From a checkpoint of a small image classifier.
Training: soap at rate 0.0029, 7800 steps, batches of 256.
Rows from block 4 of a small image classifier, named by matrix and row number. Rows with one number belong to one channel. Each number is 500 + 25 x the weight over its row's rms, rounded and kept within 0 to 999. All counts start at 0. Numbers have three digits each. After the name is the row's rms in percent of the matrix's.
After each channel's rows are labels from the 100 images, of 14848, where the channel reaches its highest value: "top examples" is what is common among them. Only what is clearly more common there than usual is listed. The data: crops of objects in photos (Visual Genome).
# convs0: expand pointwise conv (model.blocks.4.convs.0.weight, 192x64x1x1), inputs 0-63
# convs1: depthwise 5x5 conv, stride 2 (model.blocks.4.convs.1.weight, 192x1x5x5, trained with AdamW), a 5x5 kernel
# convs2: project pointwise conv (model.blocks.4.convs.2.weight, 128x192x1x1, transposed), outputs 0-63

convs0.119 107:529494533522515507498553532497468514507549486473438507521479505497494490508492471467492508470530540499493520517512528449501479518533501531529483474515486529451480476509467491516544468493493520
convs1.119 091:508500496497483517492489507513502523508505500525546546544524539540531540532
convs2.119 094:507507512505522465496516498472512532532498520494491523547485491519501460534445486483479423506493481540498516484489516497536502470514505509491489510560532528547542473551547475516478533504448537
top examples: object: window

convs0.169 107:511525505519530486494532521482525472503485510542454488433509536499494521517449555473501473462515558493501487493501501511531491480491509485477497494470520489496505491454466506525521506470483539
convs1.169 105:474456466481472475470458483502521554551513505494508490490513488488487495510
convs2.169 101:511500563496502500541493455508473476493486501471500494479496511505524499502525517515550503509530473518515475520489466510489550490467491523495477541518452474497527476467469510505494545491481521
top examples: object: shirt

convs0.92 096:523533516503544501502477484522485473498496503493507552483510535530483486469499492509511500477501460530516504490552489460525471505492541525482505523468519502487515504516463514482455490457565453
convs1.92 103:474479486468487464485488464477495477495485475486460463454479499500483454490
convs2.92 102:454460521465508519509506505501483496484499495507475500441476513483477479504536452485482476459520523520492523503513462508535470445525511522505492487526489468466529554478504494487476514513485477
top examples: object: sky

convs0.88 114:513545519515557470498522498506509460517523512512482440518490533481482484489477533533494502486554537467532533502509509490513479512527482497462514513493491489467449548510498486511452504500498502
convs1.88 097:474467472469476494520523515504486549565524510515524521528496517486482501496
convs2.88 093:502540567469528481493528535470525529498438505519542480498541525502519530506502473505522504502489518509473480548510517533502495549496513482481504487542494489472508494477523512507513484495503536
top examples: object: man

convs0.176 102:486517496467506534486521523506477536507488543476528518511514504495493498527518499478551465501505473481527523532484471523486475452505489500459497512501466518540429466546502474524503459507516497
convs1.176 102:489507528519499468513514527481460502554544506452497524539487485492486508487
convs2.176 095:471477481520465529458518565517498505499464491528493465498476513501541453498483510488521495510559505486497479466484524458498502503519459491484518475503524525459529523462484513485508505485473508
top examples: object: tree

convs0.42 100:507483495472521523481527554477526487455522480453543468445467506516508498474490529513508514512502497502534484508499532511451451510512477487493468473525505492499470473500507508549493504525543481
convs1.42 098:497492505518501495518519515515509532554545523503541541533520506516524537520
convs2.42 101:498518525533558512511524506554469461478500494486525467530479510483477499508507514459453474479542481494509546479497470495457491500521487500443479526478488554479538532508525496511445466485500474
top examples: object: hair