config.yaml
dataset: "crops of objects in photos (Visual Genome)"
targets: ["object"]
learning_rate: 0.0029
batch_size: 256
Rows from block 5 of a small image classifier, named by matrix and row number. Rows with one number belong to one channel. Each number is 500 + 25 x the weight over its row's rms, rounded and kept within 0 to 999. All counts start at 0. Numbers have three digits each. After the name is the row's rms in percent of the matrix's.
After each channel's rows are labels from the 100 images, of 14848, where the channel reaches its highest value: "responds to" is what is common among them. Only what is clearly more common there than usual is listed. The data: crops of objects in photos (Visual Genome). In brackets: how many of the 100, against the usual share in percent.
# convs0: expand pointwise conv (model.blocks.5.convs.0.weight, 384x128x1x1), inputs 64-127
# convs2: project pointwise conv (model.blocks.5.convs.2.weight, 128x384x1x1, transposed), outputs 64-127

convs0.185 102:505534507468550499497453459525470493472501496530487523598517510534490491505496490486548476472487506489488484516490443466495493494491521471486509534473509473462470481486507500496502504517522485
convs2.185 099:550526469460547516451506493525504532512536498480467490521465525485519514466516504535474492526505473477504450503486470510531525496490519494490499527515508557473463519493520535529464447534481508
responds to: object: hair (34 vs 1.6)

convs0.264 101:484475460537532508520480495509493564530483474486526489488519484483505536511519475489538490501513495525520494516473515479489515505516486499509490513529535514525494428514498488514479446544526574
convs2.264 094:524473506533475528520490506477534506519459524479507532504504472476494492516515459477526519553503492507476534522505539459538551532521491512499497489463515453537480513507490498520488474534487492
responds to: object: shirt (36 vs 3.4)

convs0.54 101:496487499511483538523424478498516497483553533469493530499477514509445499492537507510495465503487489497491466539502515528551487508540507496505506488490534518493482490489493505503481483477506451
convs2.54 099:517530504516488492529534478503508445532494487485484466491470525466531492513478520522497508503485478546528523511465565519516457543495530493505467533542421521500488523520485539468486515503493489
responds to: object: tree (35 vs 3.2)

convs0.359 111:494528452522480463480540490561517510552532468509507527485483524524502499514546507489494485534467502486448488505485499478463454519487526477477531481511516511523503522504508498527465506512504532
convs2.359 104:495503526527515503493527480492514524471504525551471486485504503479529476505495521501558524489510503473521502552498558493486521505456481537485532553479481523508509491485489483501487493526495514
responds to: object: shirt (26 vs 3.4)

convs0.138 104:478503506502445502473473494530535485488538459480497533493490439460542476496540526499473522496492542479474507506495470490495480480482532541500495486487509513515476509437468495486507485468476438
convs2.138 094:481493499494493495465521451483518465490496552495468466476455473473476515472513521472511530495474502466506524506474470474491465488509479490486501520495505509502460497502462489460508446478518506
responds to: object: tree (43 vs 3.2)

convs0.123 100:498504520520509496524529428466462498507494536516541478500501504486486496474464546561496499540480557512484473494489483497479478549515513491524471505471519456515518486504511523509514483571483514
convs2.123 103:479501463478509511467470497479530493488504519487496496485518507454510496474534492486512501518490455454491556503514499515577545541470485474507524478479531536540495519522508506502499480495510537
responds to: object: shirt (36 vs 3.4)

convs0.21 103:504477489507498517468482466515487510484495577508477493524508489523513552464492508492488505496506487491543532498492444527474489461515554504494500483506559501479501495499515558505546491500487464
convs2.21 106:503524493523469493498505573487471543515512477458510481535503486510516482520491514480494500485466506547499489510521527517510452488472470485518505485498480508509468538504486504512473482537491498
responds to: object: hair (28 vs 1.6)