Rows from block 3 of a small image classifier, named by matrix and row number. Rows with one number belong to one channel. Each number is 128 + 24 x the weight over its row's rms, rounded and kept within 0 to 255. All counts start at 0. Numbers have three digits each. After the name is the row's rms in percent of the matrix's.
After each channel's rows are labels from the 100 images, of 14848, where the channel reaches its highest value: "patch colour" is the nearest of a few named colours to the mean colour under the peak; "place" is the part of the image that holds the peak. Only what is clearly more common there than usual is listed. The data: crops of objects in photos (Visual Genome).
# convs0: expand pointwise conv (model.blocks.3.convs.0.weight, 192x64x1x1), inputs 0-31
# convs1: depthwise 5x5 conv (model.blocks.3.convs.1.weight, 192x1x5x5, trained with AdamW), a 5x5 kernel
# convs2: project pointwise conv (model.blocks.3.convs.2.weight, 64x192x1x1, transposed), outputs 0-31

convs0.150 100:121122132145199144117144136100070144127142105141149119108104143095139128103118125114149172140128
convs1.150 092:129133171124110136165147148121123117112092098138095086095100128088105109133
convs2.150 093:110129113097158128149178126180131126169181125130164118150163165113142106124157154102142120149146
patch colour: black
place: bottom right

convs0.103 111:126102162166163132101068113114102082105121158117087108108137119148109122130092130120136147059115
convs1.103 099:108102113144154136107098140140188168091110132160131109120096152129125136109
convs2.103 084:101130116116133130127157147119119142146171110113137138096174114145141124106121124091159095139143
patch colour: black
place: centre; top centre

convs0.71 098:121109157135115083120116119143151131098121178145091145168118130143132170111130090140124133106123
convs1.71 090:111155132109136105113120128155092142133143140088113169192156141117107131110
convs2.71 090:091130134167079127132149143081090122112122194114102102148100112108124134106155132152115099094144
patch colour: black
place: top left

convs0.16 103:128142146116132148112142110102109121120109091163143118149144154129152094083131141127140111148141
convs1.16 089:144107117091124127155158143152117153176147129096160169145126120122168152140
convs2.16 099:118102122147110151118114135098145101126088125110108133129110174133111135146128112160137129126081
patch colour: black
place: top centre

convs0.6 103:125148163134090074138088114167137121085071108132102126108094152122139109117119123130139083098115
convs1.6 095:131101140141134112094116160150127090128171188116112096115159122130138114149
convs2.6 093:150161131140151176073101156136091124130163163112126173198143156121107138125136105108125124099132
patch colour: pink; white
place: middle right

convs0.180 097:150103089094123084095126158095128131123137076123133135142145125101109175115127151109152106115174
convs1.180 095:104118135104080112103121095125114092101110115146167144144145155149154156157
convs2.180 102:148121127149138136174154122158144118155186112092116104127154110109140105116112113102125123087121
patch colour: white
place: top centre

convs0.9 110:098144103116129128133145122128153118119114113136141118156185152192119186153076104090156127125137
convs1.9 096:131132095106131128127085095120141120079081131147151144138156143151161144157
convs2.9 095:154141094101137171110161113129094143092142131098175165127114145131159127180159128144178122131129
patch colour: white
place: bottom centre; top centre

convs0.84 103:132167093148130144137119120147149102141131161130076111096120172102119119153144144143116133135176
convs1.84 083:103134148105130111161176150165124125139147130098112169163146103137160151127
convs2.84 089:092094135159132162132160140120099146157123079140155145138084131129166158093131072126151131110117
patch colour: black
place: middle left

convs0.90 099:138154089105121120183123112128128111099096124153132160109152085112122128133142126118116100161127
convs1.90 096:158146111128122133133149163129126155170169149125165161149139130132114093083
convs2.90 106:080078185147123135122142124129133137127106109128140129131098150126130130150150093124135130122167
patch colour: black
place: bottom centre

convs0.94 087:085116162120133117064105151123107092102152103124112138087160107130134131094149137083145124125112
convs1.94 089:116114120155154161133127187174121130133136164160125164150115149159128128136
convs2.94 091:133141109148116164146129175130151144124155108146186140104155126131158096165125113155115092117104
patch colour: black
place: bottom centre

convs0.112 105:104138116108172130120126156157114124159120103116149131143159150150080150129129133084097079127133
convs1.112 092:127129112108130106144083123147118128061170154116109133157157125131150125156
convs2.112 090:086072130116128132110149106126135101158163136186135143086133135135105137111151117078066144130139
patch colour: black
place: top left

convs0.77 103:128138129096114151095139150150131094169191141138165101133126155125127101121123127127111086121140
convs1.77 099:104125141099096099120106083110147154115102124131151149125144146144178159157
convs2.77 094:118150120133159129159139132120112146123143104149112138159114086113145158157100089145114153202135
patch colour: pink
place: top centre